config.toml
encoder_arch = "convformer"
model = "image VAE"
dataset = "photos with spoken descriptions (Open Images, Localized Narratives)"
train_examples = 203450
image_size = 48
crop_scale_min = 1
horizontal_flip = true
translate = 0.06
rotation_deg = 10
bottleneck = "kl"
downsampling_factor = 4
encoder_norm = "layernorm"
encoder_norm_position = "pre"
encoder_activation = "reglu"
encoder_mlp_ratio = 4
encoder_parallel_block = false
encoder_inner_norm = true
encoder_patch_size = [2, 2]
encoder_depths = [8, 8]
encoder_widths = [64, 128]
encoder_kernel_size = 7
loss = "mse"
latent_channels = 32
decoder_norm = "batchnorm"
decoder_activation = "silu"
decoder_widths = [48, 48, 96]
decoder_blocks_per_level = 3
decoder_block = "sep"
decoder_attention = false
decoder_upsampling = "transposed_conv"
kl_weight = 0.1
init = "kaiming_normal"
residual_init = "zero_last"
optimizer = "muon"
muon_scale = "original"
lr = 0.012
momentum = 0.95
nesterov = true
orthogonalizer = "newton_schulz_5"
adamw_lr_other_params = 0.0019
grad_clip = 3.0
steps = 3000
batch_size = 64
epochs = 0.9
lr_schedule = "linear"
final_lr_fraction = 0.05
warmup_steps = 300
weight_decay = 0.2
adamw_weight_decay_other_params = 0.01
Rows from block 14 of the encoder of a small image VAE, named by matrix and row number. Rows with one number belong to one neuron. Each number is 128 + 32 x the weight over its row's rms, rounded and kept within 0 to 255. All counts start at 0. Numbers have three digits each.
After each neuron's rows are labels from the 100 images, of 14976, where the neuron reaches its largest size: "patch colour" is the nearest of a few named colours to the mean colour under the peak. Only what is clearly more common there than usual is listed. The data: photos with spoken descriptions (Open Images, Localized Narratives). In brackets: how many of the 100.
# gate: MLP gate (encoder.blocks.14.mlp.gate.weight, 512x128), inputs 0-127
# fc1: MLP up (encoder.blocks.14.mlp.fc1.weight, 512x128), inputs 0-127
# fc2: MLP down (encoder.blocks.14.mlp.fc2.weight, 128x512, transposed), outputs 0-127

gate.105:186093112151121096179142037142126151084118150084124165094150128101129173101167151048137154060101152176145132057114120128110118134101130166153116138116064101163098122153144127151129114173097164171142132102094162159115138066135144133152107146196130185119111131166128147115116142176145190093103167164124149133146041089102100133129092141110122147138108124098160121114096130150222115151089
fc1.105:101134124096159154119116220133140105155123116168157128157103104141110080182075118194133102191201093096111104187136117142182117150146144110085154110130204116119180123105121116137145147099140111081101137147117106110131130206107118110138121084079110061150134147070124095105156093101132080158180119118107143107121198162166172107139139081105126121133147127171091119152141162099046109110152
fc2.105:157065114132148151113097199116121107122167090162172147174132113093162114150119078097117144132124124109106170074124139142168097166135137154108137190064129192105160103113100160140139061104119178129109104128080187101177169138131121147119174146138123067107133134144150141112153133149106079116188097122100137173091109131116035027146117132155116140144148098146133076192130140094096129129177
patch colour: grey (63)

gate.271:123097164194107170159130128107179174119120098108127118165172094170106122130127161112091145153173114120147074110137120146017134192084115140129084110107113103088115108108126102124168136126163179136163121141150122165124040078081161228143145159098155131084114153113124071124126091155167140135140170113179129084137157086129175135121153071097165099156143128117138181116101086117128147153111
fc1.271:158079105137136153170124107172135138078138115110100180113133101137156097124109172096076163132142121141140077101111092168083143249092123176105060117113096106109114158134111110142194139122127166137177114164152154170123053087137122189145111101129144171115095200135112108131138106124128146153051140139161105128130158123123069112061122125086148106148147065146135144071108153126089140123090
fc2.271:110157099110186147115148116146088144127077157145174196080179125144128149138120193086133081122125147123121141157123145146070100127138099157151154141125208142114120151171090092170145074135155159135175148179132109133077095145112153110147098108113071125118138120189166112162168097145091139058116064098149164101071093113092152114156137083125134158067132119185138176070156079092136124105088
patch colour: black (65)

gate.425:124118144172170138146158134100167123122135129108113094131080131113108136114161149050149084105108113162134151061178106151162192101105140162155173145106046133076091136130090188155043087153126126172191162163112069093159100155113138095089140152108137099110069100079130102112129147098167159137081167097114132096165111159079108131132152116099151116163178136135137100122101052095136099106135
fc1.425:135120130130080117099135136129133066157095094129128172110194093084143162157147118129082155156104108124100173153096158115157131188121076118093134141134206124084135145162121092154154098088138073089152145065104136098103069065132138083158162063163094149139154134130169153181163081111060110056151125121127128165149119111158113160101155116124061151095112154175143173134141206123131123136142
fc2.425:121148107097123194067133138148082038118123089131187138145129165154139124126095121095143142114083156141145155134110134107158108135131126123100110179102217126115102140089098154166109112148129150119122117167078121194123098125103093172075175103102095115144141161153142121112139103120151129114171110167108162175037181107140032060131178074092146127114112107141131147190125101129148177127141
patch colour: grey (75)

gate.113:068183153101133136156111049157137150126128142148157084111170137168158152072168173103122127122139165184120127113097197115158125068115068123100157059119124087137151103113146091120167096073135124141129116196068145108123167180131094084133056086147118143108101086145080138154094128146103162114125094104155172140117132145191094161139188154089110130111140164136081104106152097163078139108135
fc1.113:160105112163119183131131177127121113144129110166119173177123157085142131133152117122099162107145131119146090087140046118013088125123150086163109170091130117138135171128086146136111185177097141081137104099133142137154100090164132148143198155125123141083141114107138139072110096128158106150126107180176100184145098129102083136142033084123175121129102110161159097137110156168178133195153
fc2.113:062159123191107136145182109131128123134210151147156012127142125149120108095121044135137178163142165103116088174147146146195120097160151111082133132106108116122099131113151148117150145095110106072101137128104133148095118138138099134153131101108074111141097120131062122134104136124093097128122144149108094126153119129166114140056169121123175123117143146196118125209110191193119188134093
patch colour: pink (44)

gate.356:172114107181167154146133153105139145157115132092133123150135166118194178158167145138113161143134059129104074158132087142124140078089135148079065199121127142087149086075132139147132115130135071150089111151104107084100101114138104063126156155125106151140185143120165138126149098176165141111157140215135129081112163146108109046146102100123133128046057159161157127165144104104104121092152
fc1.356:205142112151172123138130148138127111149130137079126149150137133116181130127183145157101168149117061119061097145113079142113131084117165159065065172139125140118141104105102117148161135105158051124102093148101101085090160090127091086115092139131091128139160119127170148137165111183179159120161135207149116069121167137115095053127124125137109129061092178191160136121140157144072169097140
fc2.356:082177123071161163107129111075099135136106154131097152064161131229107191144121164158097094130154155138120143170137136140096179155080059138096123155141150140170084160133178092108151144092135129144161145157115091123118127128134121089069069098094176123123144118119155083138143096162095111150068108114125133087120124128108179229124182146104141125135141180121160109069136115133086097153103
patch colour: black (48)

gate.11:114213154125093134171138111124136026148119162120083125122119124160131083140122134095110120168166112218102166159149127120115143146176134111086132135096144102097172083142132115095164117161131200162127111096183111134117113136135136100094201145131143181112167124149107162133131044104094112168122193092127091123092110126130043147111163087112142148160111143131113162101132153136066127064119
fc1.11:153043090131149134084121129134091246102118093121191149149122156128146176104145166169136134104123139093146082105129156156169062109082116139160102128129105129141079166139135133159092140076127061135130151134073145124139149117104132158194057100125109095142092150077132135113116194125135152092148067165123169118163132120144169098135124160145118128104110111138183086166126094105190119183141
fc2.11:194112127134088132149166121160095010138127145120162141194168167117068123160133123096111145114075099130169178136143115090124064085115140154126146131101163139116144119096152138095142116119139149095118128179163129165136134127147111215173141137121117180127108174181111126086156138076123112088125146079158123182104070134110088118116134048136148085073166109160199133117120086129112134111138
patch colour: pink (38)

gate.242:065124145162106093102152164100108066136118139184098119126116125156087112133118065137171095147115164147135201171147155132193207108128173109128184098124131100114168156181071120147164146147139061126087119124156110144099165119185089115094157094110163094171116157134135133144076134060081102142155100141113167105131156117160135135148101122062144199090115086142171091114150144132112088127089
fc1.242:191119114068103147132102083153138178132115161065149110126139158114153122135162176148078148142118139137107031096090106100070059152132089133135044147137118163114098123102178146119131116105141163114182138117106144087133102145083130153168084171112056153106169106108104114114181126178162171145105140094152087117135127155141143145107160135215088098149109184126110175126119109153132174122168
fc2.242:169105139111062107088099164155181127133182080168096138148098085152106084103104116154150151101163110154103161062091113122162136150178127141138151168132088133148123132040136136099124127107103158162106095125098165221177162153142152108105200112132137127146062141145133130071124121122111124119125128129114139148108107051117089135127181136100136107113132107115126066182163148161141201073184
patch colour: grey (72)

gate.394:108157152121159082144062168145095114165157176120086083162091155099127113100078196199125101159148113105113096135135171127157124141140142074077094154095095105096125103169151127133171117136129095149099157111087094125178155121088098095158106118092115144098152126133149152162122143169134158117077198086188126183168127173081169131107161116156072195143116105109128111194078088119132135169102
fc1.394:103095080119136151122145187150110120130162140146141141077092133073105110132083168190125097156059083156124164156144210123101099115170136102087030177105138114077135164113135099137126169120151094106117097136158157180102134134110101186163103149158187152117107122091121094155149128140146074131127147162103121132130115172109114119038061105112138119107125167149094151127107145177189122183137
fc2.394:121120114116081183117144124092159156133164121079153084080187148162165135127160074147120193162093139153165098174149140091184125127176156118135126163157143124088102168065158113112143131142108160104105142148064112142101080109077132105127125124089086164110101138189161114132096124125088150103152110148126089128076112081177087107051161129156142067083124132125134151231174150142107149153135
patch colour: pink (54)

gate.471:104141128149096143123120115168085162155150153161167145120101165137107122118154023156142105121081182197164148104123148172114110119108075106119144098103155144129082161118151052091103164054103156112156157142184193175129171147155148075126133088137097098100091112122180155171151147127160115133098128146064149103080151151135121111117122142170149132084091117094080159134161116156060100095092
fc1.471:180077111117125098146121167105138100159126129088099108105156102130164153138104185121114135131164089095165107157121074112140113148122128159151118128124092059105118086089167159160118079154149119143144144153078134126114133130049035123150134157145138137135139150089133126069058097145157139160159115159207175122131142129168091100136152101061123081148140157150181096123140137112239126142190
fc2.471:115162150152113134143134121150150106165219103140113016148100113146135146122121020168102184132106125100118122079159119104184111115154186098139116117125137124162165113092166148100129153157102097110076111139091134164119137124131099095127113105113126120115084100122080125153085113127147094141152158122140199121167139106188122141074101151080175099163152133158059144207141178165130150110125
patch colour: pink (43); white (30)

gate.158:126166128118120149114136129142116130150105172137100105116184080110175127085091086151133105103181157135133156122143152133114123109147067217158106126072108087072132155096120115122112109123090127119172111127146140173180150184071121121113163083152189142170102145176109091091151207128193124140101064104059102114158100156112105188172103132117143149115174134087099131118166128070132083165092
fc1.158:063147125132081171146113109144121192096127171165164082149187091132113141121139167152127151124153141137118145097111130175096130113106093118142163124084108149112082099103124127110153137123142073077155111110116153142095144148103155146165075143217162142118094190101084122068085139154181153193100132138111112105114131149097178197062131178146098090116220100097116115143156089131094087118152
fc2.158:091082101084180142096162091102124193076123141061131178078119145131180170161107120104092129114169133090170147077090089177118149183054154093133131152093127147118136136129144131092076096162125151176108132182146123110132092117122113100122146137074125108116152184180128158121108120130175143085181136080182105163093121131146067116225154102135117160095123125090126098106147155117112133150162
patch colour: pink (32)

gate.466:133115132179159149141190156068133121085129147129126148131152113107070126119093113169123117144129121150184166131098148104129102129127132169063166202140101114134154148126137142158138152056158133200119143115154095117160151076088133192132176138164064163177106193148100095109187149119083136051107091132080103136083113104087156095125135131168171125120111088132136116108069167073142121106077
fc1.466:115129152161136127139116093163137116126121092169086129120115145169124127185169125074138112122107090089078116169107112115143109138125101117225106053125166120135103099125107103176104091181118110082109149157141107107067143113143129075142100084093177126076173062113150151188130135154215146155140158165131154134146135145142169127171053095078087162111147170119109149162161167159080105102149
fc2.466:220096168188118091100122173191125086157152122110114122146142156095183122126132106110139144133117082125107118090125104126139104152108131140110111089086126142097154113107173086100080131182154163155078090103133165132141167113166152168154079115126176091100071164158160186145097109091149148140167126148173142173159081121079092100164040165137107141060115130092100141156099132108108121110192
patch colour: grey (63)

gate.345:084154164106175126110114156161102048116127175176161061088134156113098157126111116118146091086124144170143125113133142093175105099148110132076169167058126095186138143156158109169177103098108164089113146106070113089120116131118108078146119136129130116161174125119139088158111133122127145093163094145146141074071148111158083123191119093105144236123137131152163090198137144090122099172107
fc1.345:074186163099128121108109199133118033112135139196153076062112153113096085178118063165078126140139180123123174134158161107151131129120099124090128183051159114178111104151165130152166103126143156085131107115066103047112112158125100125124094154123157122149190118108135064192151143126155119080115143121138153122106128108146126130163120108139141201163142118107151142137117097150121130137097
fc2.345:115143132049126167128074171112145172147131121103143214097192169111142151153108198124078077159172142131180148130125133137079145144108124172099116205130153142108120132130109141099119130107147131157170114186118097104137118085083107138106108132082098119093163147135160068138149073125111145087158046130170144138057140095119152121139179128172111143142124147120128128062154096050086123125132
patch colour: pink (46)

gate.323:167139109122105109123090093139058144067127121158070182174120180139124161160141140136118179120138177101149058127099179148112160104095141117168121191173127155139115154138113109128097143108151100106109129111092152104113152110176122113200110201151140145166095090093131080055094187126143150119165123167106095092186100124127104147154124130115150131076106090066110076063120152155162098168130
fc1.323:154084112205119112090102105162163130097151102052118153109144136202102111131173170082123144151178101111145057129129122155088155143152086145165109156101139135154082157151136114089120118092126116205130119142161122170071098109090163151114171148044170116115162181144090138131139108141131155061174141170076145054188112090100142104131189120110100105130141099123120148102129145143121108127099
fc2.323:154104169117128120132085116116118120131117149167088174141084126080114209121086220158173084123134151185075138135105112094150192120066096120112079125129093104153169068121170137115114144128127107166141112086148134166131167151173173059071153115136191137152131108097146085139107141147175160158111137116153137084126165108066159174124148151118092164131100147079139100045114120119133123107151
patch colour: black (38)

gate.201:109112155124050082108127090099119142172087159113195136106129152116075126131121103107130117076092141190145134151170143150221141097129135142119166078133065108139085101129175122183143150115116111195094043103132148129134161134108129099105127100109120120099203089095137133108094129173121146103091124196104217130099133114132164110116146146131097129173103164201130140147116121115138136073152
fc1.201:133093114100177175136172146152122139125120092115088171176114099122179103151169127088126122154112143076105149106055077096111127126148127143135095178073178132120171181105087129086148103161131129093135232156160106127133116106092130132109148145204116134182058163152110152159134138072122098147172126042138048109152176135155163134099121116152153158120102156089138112156137109132150097142150
fc2.201:098114120178122161109174086145111135124181153171122055164132082094146129067118029143175192127146168116096128161085142133191099101124168089135147120110097141038091116128159150132169116142131104125124107113094165154086097096106101076150138107148134140139077134096132144148104157095110098137159142152135088136092150145178094166105100132112152131162117120155119123232151157153108200109132
patch colour: pink (40); white (30)