A small image VAE, trained from scratch.
Model: 2.99M parameters, 48-pixel images, encoder arch convformer, encoder norm layernorm, encoder activation reglu, encoder depths [8, 8], encoder widths [64, 128], decoder norm batchnorm, decoder activation silu, decoder widths [48, 48, 96].
Training: muon at rate 0.012, 3000 steps, batches of 64.
Data: trained on photos with spoken descriptions (Open Images, Localized Narratives), 203450 training examples, 0.9 epochs.
Rows from block 13 of the encoder, named by matrix and row number. Rows with one number belong to one neuron. Each number is 128 + 32 x the weight over its row's rms, rounded and kept within 0 to 255. All counts start at 0. Numbers have three digits each. After the name is the row's rms in percent of the matrix's.
# gate: MLP gate (encoder.blocks.13.mlp.gate.weight, 512x128), inputs 0-127
# fc1: MLP up (encoder.blocks.13.mlp.fc1.weight, 512x128), inputs 0-127
# fc2: MLP down (encoder.blocks.13.mlp.fc2.weight, 128x512, transposed), outputs 0-127
gate.441 161:103140112150176158185100103138096135153042150127133155089119143174079065129154104135152105116121153094055166093106119137124110084179105174094127134139139131138102121142141128114088189118077157073132146132155123137086130080149146166068139138122203142173189116141113131170073144086146098114111101140106109140075093093098158109092150141130177156145160149112109132158154199127155094218110
fc1.441 154:173152155143092102092186177138076127108127130133109122155090148138121175080088167147114161154125092111115039098145179116147167091135146144135085138112107135133176171151066099144174156076123118159090141114114162147126143090138125121129089110135112114126146172135167173110165171083115131124149074138126149098114154172137098053105081119134107155045091051113145136092143194129149151126206
fc2.441 147:136153073179127126106196110133091080150126107178103047102083127105090121123185110133190133140145157160100152131168154144186108069175164151103096132160184161130089053058148159098164138161123130114126132095118091157072124117181099105095128110158115158117095145167122073142118095130114096109086119146131138138087119099178116160116146116121110090141200192176115149153135094134176146110129
gate.442 108:152134133042183114083080089115145092195141191129107110128126126104122129129123176125195132130135168102193173083153094115108086137166145077164143129162176159083121116075112078126083162150096100089094138113151130145118135056113080088151152128127102115170111125135156080115116147120140157144150059179170156149114178137175192135074165114168110110091122132166152142105118109106133151093160
fc1.442 097:092049125109177092105102143108113104135103158052078120143146101164140132120137161128141160110148144103143171114157107148088063183091121054174137134131139151106111153141119105100093122204145145162132145095141109126177094131085116100176123127098104115126119145160176091157087138138099186164143142127137146155131160147134191146096148059212118078106173154145145113122085110062174156071152
fc2.442 117:069149102099165154156145056127072142122119141147132097126168182106147163169129151080166131088137122121143101147174111142106135117110134157122112075138203088061085128171134146164138132154121111126133153160121118116041123097081126155072110099161092199090160130078089151113155108125154091155082125135184090112149129160143166136143090135179189131138136091189122175111168103113127090139060
gate.443 098:086086092112147140159070088146112158083127112122099098160053213114150126166119127106156144143136133157161170136123072149130126161123159155133126161119171150112124132151118095111132084081106175127109112082140093074100081115110157081192108099126165205114114099092119201123058153137140169153119125187112122179080165143149104171146110071133120146093173141150190109116149117166089114160105
fc1.443 093:058126093123142135112089084134136139073170096114103119130084191129103094150137104095154159135138138180156145096103081139151137143125113158135156180108192180109130198159085088098138122089110145101128141084130106112137103133111128136124110081158176178124148107116122206148109151145100208099145122172104097172098156131117102203117143130141132111091196153201184093108139071131072098104111
fc2.443 078:121086126113135142117129130114166094154111123136130128118129206157118124154123108167109120126130097140114069153134133099161094139113102126114170131158117124165153192170136054090173117146136159134166128187076107065122135124120092148100037189097145100171113137066190102177122144160113074101144074138145213059151127150122147129121133149167135142154139146105160142098071137167092057154085
gate.444 094:103093154130127125132070168139134155142128127192130120140124118102168099160072081114120074195145142134134110133075136146111109112165132160154132164099156081135187149127130074114097074097112120153165112106168084099132165135141069138102133156137113129121198209169118109094131086155074079162054201147182091150146122163118159164114156153156103085154106133142100155129157060126144071102140
fc1.444 082:156154122166127179116146105139127064084119141047119140107153128155125177089170150124091149103117090176157141091184090155159148122072144107114110137107101159126084123124139191158203195135114139143105127150081159143146120166101198089149122102106141110151091092115087126126153108121152150134183116115066187147115118064160073116121095088077143173124133120104180082148096158120108172179101
fc2.444 115:152106175130086157132149110114130102159179066148134164099084160093123138094074102163106115137083118142124125137137138093125142146123191090135113169152098160135134146066097163085165155106148215146177146094076173176142157149163138146139142098087158074125083072167195107107113086106141127120157094200103148155093088092153095056107153128133104101093117152157156144119106093143122163087179
gate.445 073:098137128160097108149175138077146179096097128106086128136116155144071159160120124108126138136147175124109114143148082179090125170122067165078192115156094118116129116049130173203117107156141124174172082158152095139115121156042084092113135120138109101063139140094131118121146142162115111122144180099052165138160102142101203137130163109122105097161170137158087137137089085161124166118176
fc1.445 070:171082156094138154130092156150160077150138097109168150054105104102151128070123165163120175129131107123130140158126204093139154157126179076117062172113174139091098144207176061102098123136131135081076173129076136120106130130161147149148156146111123110130138138141108136123097114107167149144130111157169133132091151153156065152160136087167149144127086121118180071073150097092131037136121
fc2.445 041:120163103102127104113160145129134054176131099181195113183105109127159087117114130148160128172153178117115163143095140103122134091168092127114187191152131167085163099111120143134191149124112160133146111120104121131120132118115096150121122139152095134094113087157127111186188070114105046113133110130174144092079181136132106095127157085142209123169123122189086163088091172131086178073106
gate.446 007:142154166106090141140147104208094122186158117102115132124172183097105151111059163077104117089130114194109115217161140122177134147124074102132126096193139157133112152113100093170100142136113160141139091131102126163122160113129065154173156071148102163153144149186106146179145066124151118137121083125143143119104116081136158101212146103121109162116130153131152061095168104094099090139142
fc1.446 007:170098139096064140112100078113101140119051096175145098120093119138131088068092147139150170161120098159073153128127148146162153102124115179172167123098118136125135171151081130155125157112099137188165082097153093068134175140187158107173130122137056146140103177144105142183117125138156101092094126087123064122167052125120114095053145138158116177105116159147111161139152109178144157136157
fc2.446 006:036102154110080108127149170171163129078075088110178139151117179144166097144163135135155157148180125149143083116133151159125091128123103058131152077076156161116115144073143130127133125114118183119143192159105108125079165100107136176155161083130108128103124108115133131186144120146119039112153110139171168138140101178079131101110120139130134172149085163118157131045135126147100056106167
gate.447 110:079137096122142113138165131127119133109146145187167123101146165197123146136073167174146112163106119121088137154098095091152076079160173130119106147075153075154161086188173130124162129054086165123110089123125089125121153096100120130062141138098127110189175144111113127138108142100116108087123142144184139172140125099138109098216028123100142161147119158140123114165157156088175088084122
fc1.447 112:127132111138149101174166110117122160106130161135169140072153156159121111156087184171124109165099148106066141148141080106172106118151162091137134165118096116150176101159168112100141105133081157135101085109143080101159155035084085136114148124109122109175134156104116139182114167110113108085153120121163150171101133117141128025207090125110068159146121188129092163096109198092147139091125
fc2.447 116:123146114115080116114095153179177107139097141146158162122128146133092093145150110123081099118172113130169124159142169141112147103110098193114153136145176126129111209134104090144149124129147122129142117182129142104122109122121192106133119181068102145073100067119133131130104105138143108106120099143122123079069089160142160135034222146154200052080112088093170115137168137132124169188089
gate.448 143:123104132172127129085171129077137154131091176138131127124200158146137167084139161129083111114059134152134152133143140076103126099048133101166079100118175153181132130097155131090129132121099121166169127144133142138107152157180157145102101093145143131155166196152155139161159137118130153024165122156135111091150163082089130095094114172109090133102168066096120165043121102128135156154066
fc1.448 129:114084122114113149182081151128126082132134110129107134122089139059155102181168119092187154116155135119130070122145057095130171135153109138061128206135086115074115112117140136156141110154152078100081115135121116071144113117116145121154179176151149105096097088138111148099105163128129139233150197128124148174116085153175102136195148075131149109108067165142127128168120176138137100123161
fc2.448 122:123214089146173149160149140122119168121127124134132073154142035179151106113159065185134125150151166163150154156096124122169184140172077105105094125109128105120109084126127085157126123119140097114147128063152101127139161090137125122102108092175165097089131125103062151084163120092096115121122199146166110110132172150131048178123197108117155134148107180089110115167077152131101129122098
gate.449 007:141088119157126150182118155151101174129126094171171104137081129142100131146095116140112103155127099198115119087104195147078143121179107115157146136161121143057156116212073148089145089128106201135122123047095128189106130163110135124133120137150128084175129134092134132120136093145135143128158071109163103120144078095089103072133080113097068173061180159085130147104086172122154116131121
fc1.449 006:153152171164142115114095159124149127129097121093144123078098121117176190053104110130084134075147105126108133124058083165102095114114142136113086117146098049117146127100092117110073088145158123162131100147182157140122110093089116107074071173115142167107158169180104065079073114167150125134126126114100162077093119104119184124114192115076169126184139151072155104159125109145182111133137
fc2.449 006:083080166167089105153178100107122128161084094090177118139117127142134118130122179121146128169133129108137063135150163148120116118141126090129170106085147166115114170070109120173144148181085197120120177151153096069138193114142140180130134104139169107127146125150122120183155116136148048124092119128178159172160138169145120036135180150106184171119130143130133113078144110134083128134218
gate.450 179:127112096111150150196114142095117147167127102129160156160128149127097143143179161126120082113126109130160057133100106135066135113033105182131140092104149085103141135138166173122210084066100114164096124145097123131172148138092139160132194089133104117121069145112122123145141118106149108062130136154133175144187149131123100081160197134103121137185121138140209126082076101069133149107140
fc1.450 173:111103100127155151184091161089128155158111073131130138114129145119118146127158178111162112121120120138176055105083110121076165120017087163124148101113152097096123126135160198112207060063099136163093142129103099145168183149108140160145191113152115096114088144103102136094134156092150141080158140160119179129172141137115088100134187137120127170188125146132167122083114106074139145125130
fc2.450 209:108085159072133180161103107056136143127067134104105170122140131151108138174104223106097122088068136184164091148137092123083126123122104136103146087181128127109154152184121098109132100079157141153158130203163087083151122139101122130121154132126115123164193123091168122115098183166124190121086057137111162125161101143110159120112159208159106134126122133129164144062118101111118100153115
gate.451 112:092115128147155130166109112100122149147107131153150118199184103155108113119128132147174147101154180112117169196110108194089121140139113152125183093156082125224158162095129127102108126076126139131107135094114127133103202116112092059129116139122142118127119168134110131098096147129101170132078140097171111099152144118091133185098135042130160126120110113137122085147164088054091148203051
fc1.451 121:179156095116079127128156146134151092101134133124105128091060121079106140180157127116148143170096091166119088094133153072157100123096127101115110168128194144071106085139131119156153164211115097113166085182129151115132069118125164180153150121119114141146112110099138104118184071148147081126161092159125150127136077134142119096130119217145106136145133133142105141113084193163164105053208
fc2.451 097:122112131150085131137191139124109126195169093096166089142147188131175179147051097132168170148072175111102118125182143129125090101134158151080109138124144143137125146109164146113141134026118159107110145146108093173089123126177157115149097063129128142118067095177159127151074145141120116131156136128101138180090107125072098067111131164142155106090084141188159157120141104133053125125163
gate.452 039:122174059102173118169111088081121150055063114148098120106099175149154135157116099115122121147170162135133164140119099161162072151106119128126113163165092135131092164067103139147103127133160125130192132101149145118124145166112132088131138043142137173181181157137149142164064184139149119152069126102086119058161130117094144082111149093104184144064131126103155115136167079150170149147090
fc1.452 036:117181083080170136156153079059141138064096101139119116067099182143151099178112115092130122131165118111117125149109122100155103148135109158119109153171118132148095129091058172145142133170182137146132128101158154135130132171132153110096127058113129175211199155145115084142113153158127087137068134084060074093171121103089151096142153094074179133102152117110125134107154103130172166134083
fc2.452 042:117113135142164096153109072125131113100077167133163141091138164150094137111150198123143137101210084111192109141152159162091160181037086107099150071127143104098125154134080156136145160155136135107103107169167138072137137114124139160092090171118156146145101122118114142096191112100159104099062160111150117106169170132101156123232098137178102163162125136111151111088104097107123124174160
gate.453 016:142181113073134197121110101162144129061097154160121068077128142150114096149112192094132122070177105127098163134096081084086123112095126116130088123213085110166123211121092180152113147148142131164129175080133100125113090120122112104131097099106119196146106087068150150112116159178172099119091109138094136144142129175121115166094103110171158157135131141160114116125206115150127127170158
fc1.453 011:143077171182150108155098137120118096157122120093153174148115088128119178110151115136179152186071147065131101110173159174125169124171131173126128121086136136142101085182137075104130119129093150152120094139100122145124140191117167162117195125110157063167133128175082096209145117099119116159103127104101104162075132115082134097143114120128065153195122111095196092177072109117150125106097
fc2.453 017:117127171156107114176157125164061108130060095168127140157145148127208102142105178214121139176183170096113098130064125119164077082103095044120101135113121126159134161115128122138140170086126114144122143138155157106114165086166097154163123193168171107123126098147144130145146118114102176110154119146097137132142165167135078140118197111105169150107074087146102123122137118129078144186190
gate.454 085:133133115189110147089170151046161167130118157119139131124124114166169141144125154114035129085148102117148085122196141115100144093184101133116148153097127086168118129104183093153132152156159160151139122188167116121096130155078089052136160088096093159124182129135115178127061114168050158107126126115126163110116121080163122188111124196118151130135126136146063150150102125114118107113070
fc1.454 101:153139105186125156116163149112199126153111148132086133072124132169121134153128151153107123133133085144134111124191154090108134096123106076082131192121108090132087131146166095174156143165157097116109176176135111099155111153131136000173136095122072109137137095116120145178110148180075136099081133117127175111091139105174087153118116174121137196150118123168104101128104137108126108146051
fc2.454 061:102072122097154111167167066137097165100137143100103118158124117166117160136144189096168135086149142198144083113094094132127106148065085141095155117160118100129131122155121094117125130105171124130137128159161107110119163074041105130102141132141167113178128134134171128104148178120166177143114100131193177115157174171112115138168147150199107154143185170059152110073084116143063074094132
gate.455 060:087169124131172214121133127078155118125107074191111163123111154173148140127127131131055186104160141095158134147090146102089125170131113140182110133153091122106117130109194145138123181161162077095107168144161144150082145093115128050122072101090134179149148161119149118159136182096093165097111098060161113081138170195108149139092113158087152160123104084163133114121137150110120120115072
fc1.455 064:150069133136098108105099122189105101174183165075139108160110073081136127106164123133160083123120105189088128107172114128182110098120137133094175142146165120169155122189021116123147089098095174141123124123137120091159136123158144202153192149187129101113119130141129115081133072162160108137127123125096135176135092065125114087142120099179111108104139186053101139162138105154113137111119
fc2.455 047:121161110167080125131119145172068109156130073130116092144148142089198112149120110162166154153107083059139115122105180106114142142172172103136070143118162105131118145077146133170129144122107067125110120116137133128092191152119181105136125081159138122114147132057075159163110125088117120118200161149083102181168135127176137139105163158114193137096028096178128129162093106130182145121129
gate.456 137:142106123107209154149130132118088126173151112163122065136131146155083148108066141140141132097157128154133111137092163085083079130117151110161164174139155083130125088094130131080162142111118096139163126114119123082093101094199120106128117169144107151095115141070144098088172154170140108111104133101144103183161095170172141121193076147085199110136160131159108146141057068109225132105141
fc1.456 143:100151134142074149103104134127144126091129140082114182108121114073174109151154095131136122174124127127102130116165108167151159126176143134126087099131087174139083186168145105137126111112144181115112107135152157179140141141060158154119154094094147115146110118214119171174087107083085147119150092172121132065140160130093142122055178129142066160130084117110118063095168225136061147115138
fc2.456 114:189104169156112191145132200211079091146120088204086115140112110065146100112153107155157111091100152165063156114090097076151117163195152118130107132105077160131113107133095113150152125156153127180166124051136121141119149128162141124149189109151152075130155110113095104117096110067145171136160154141163137179110112129123117115122103095103174149147133106135106159117088119083102130058153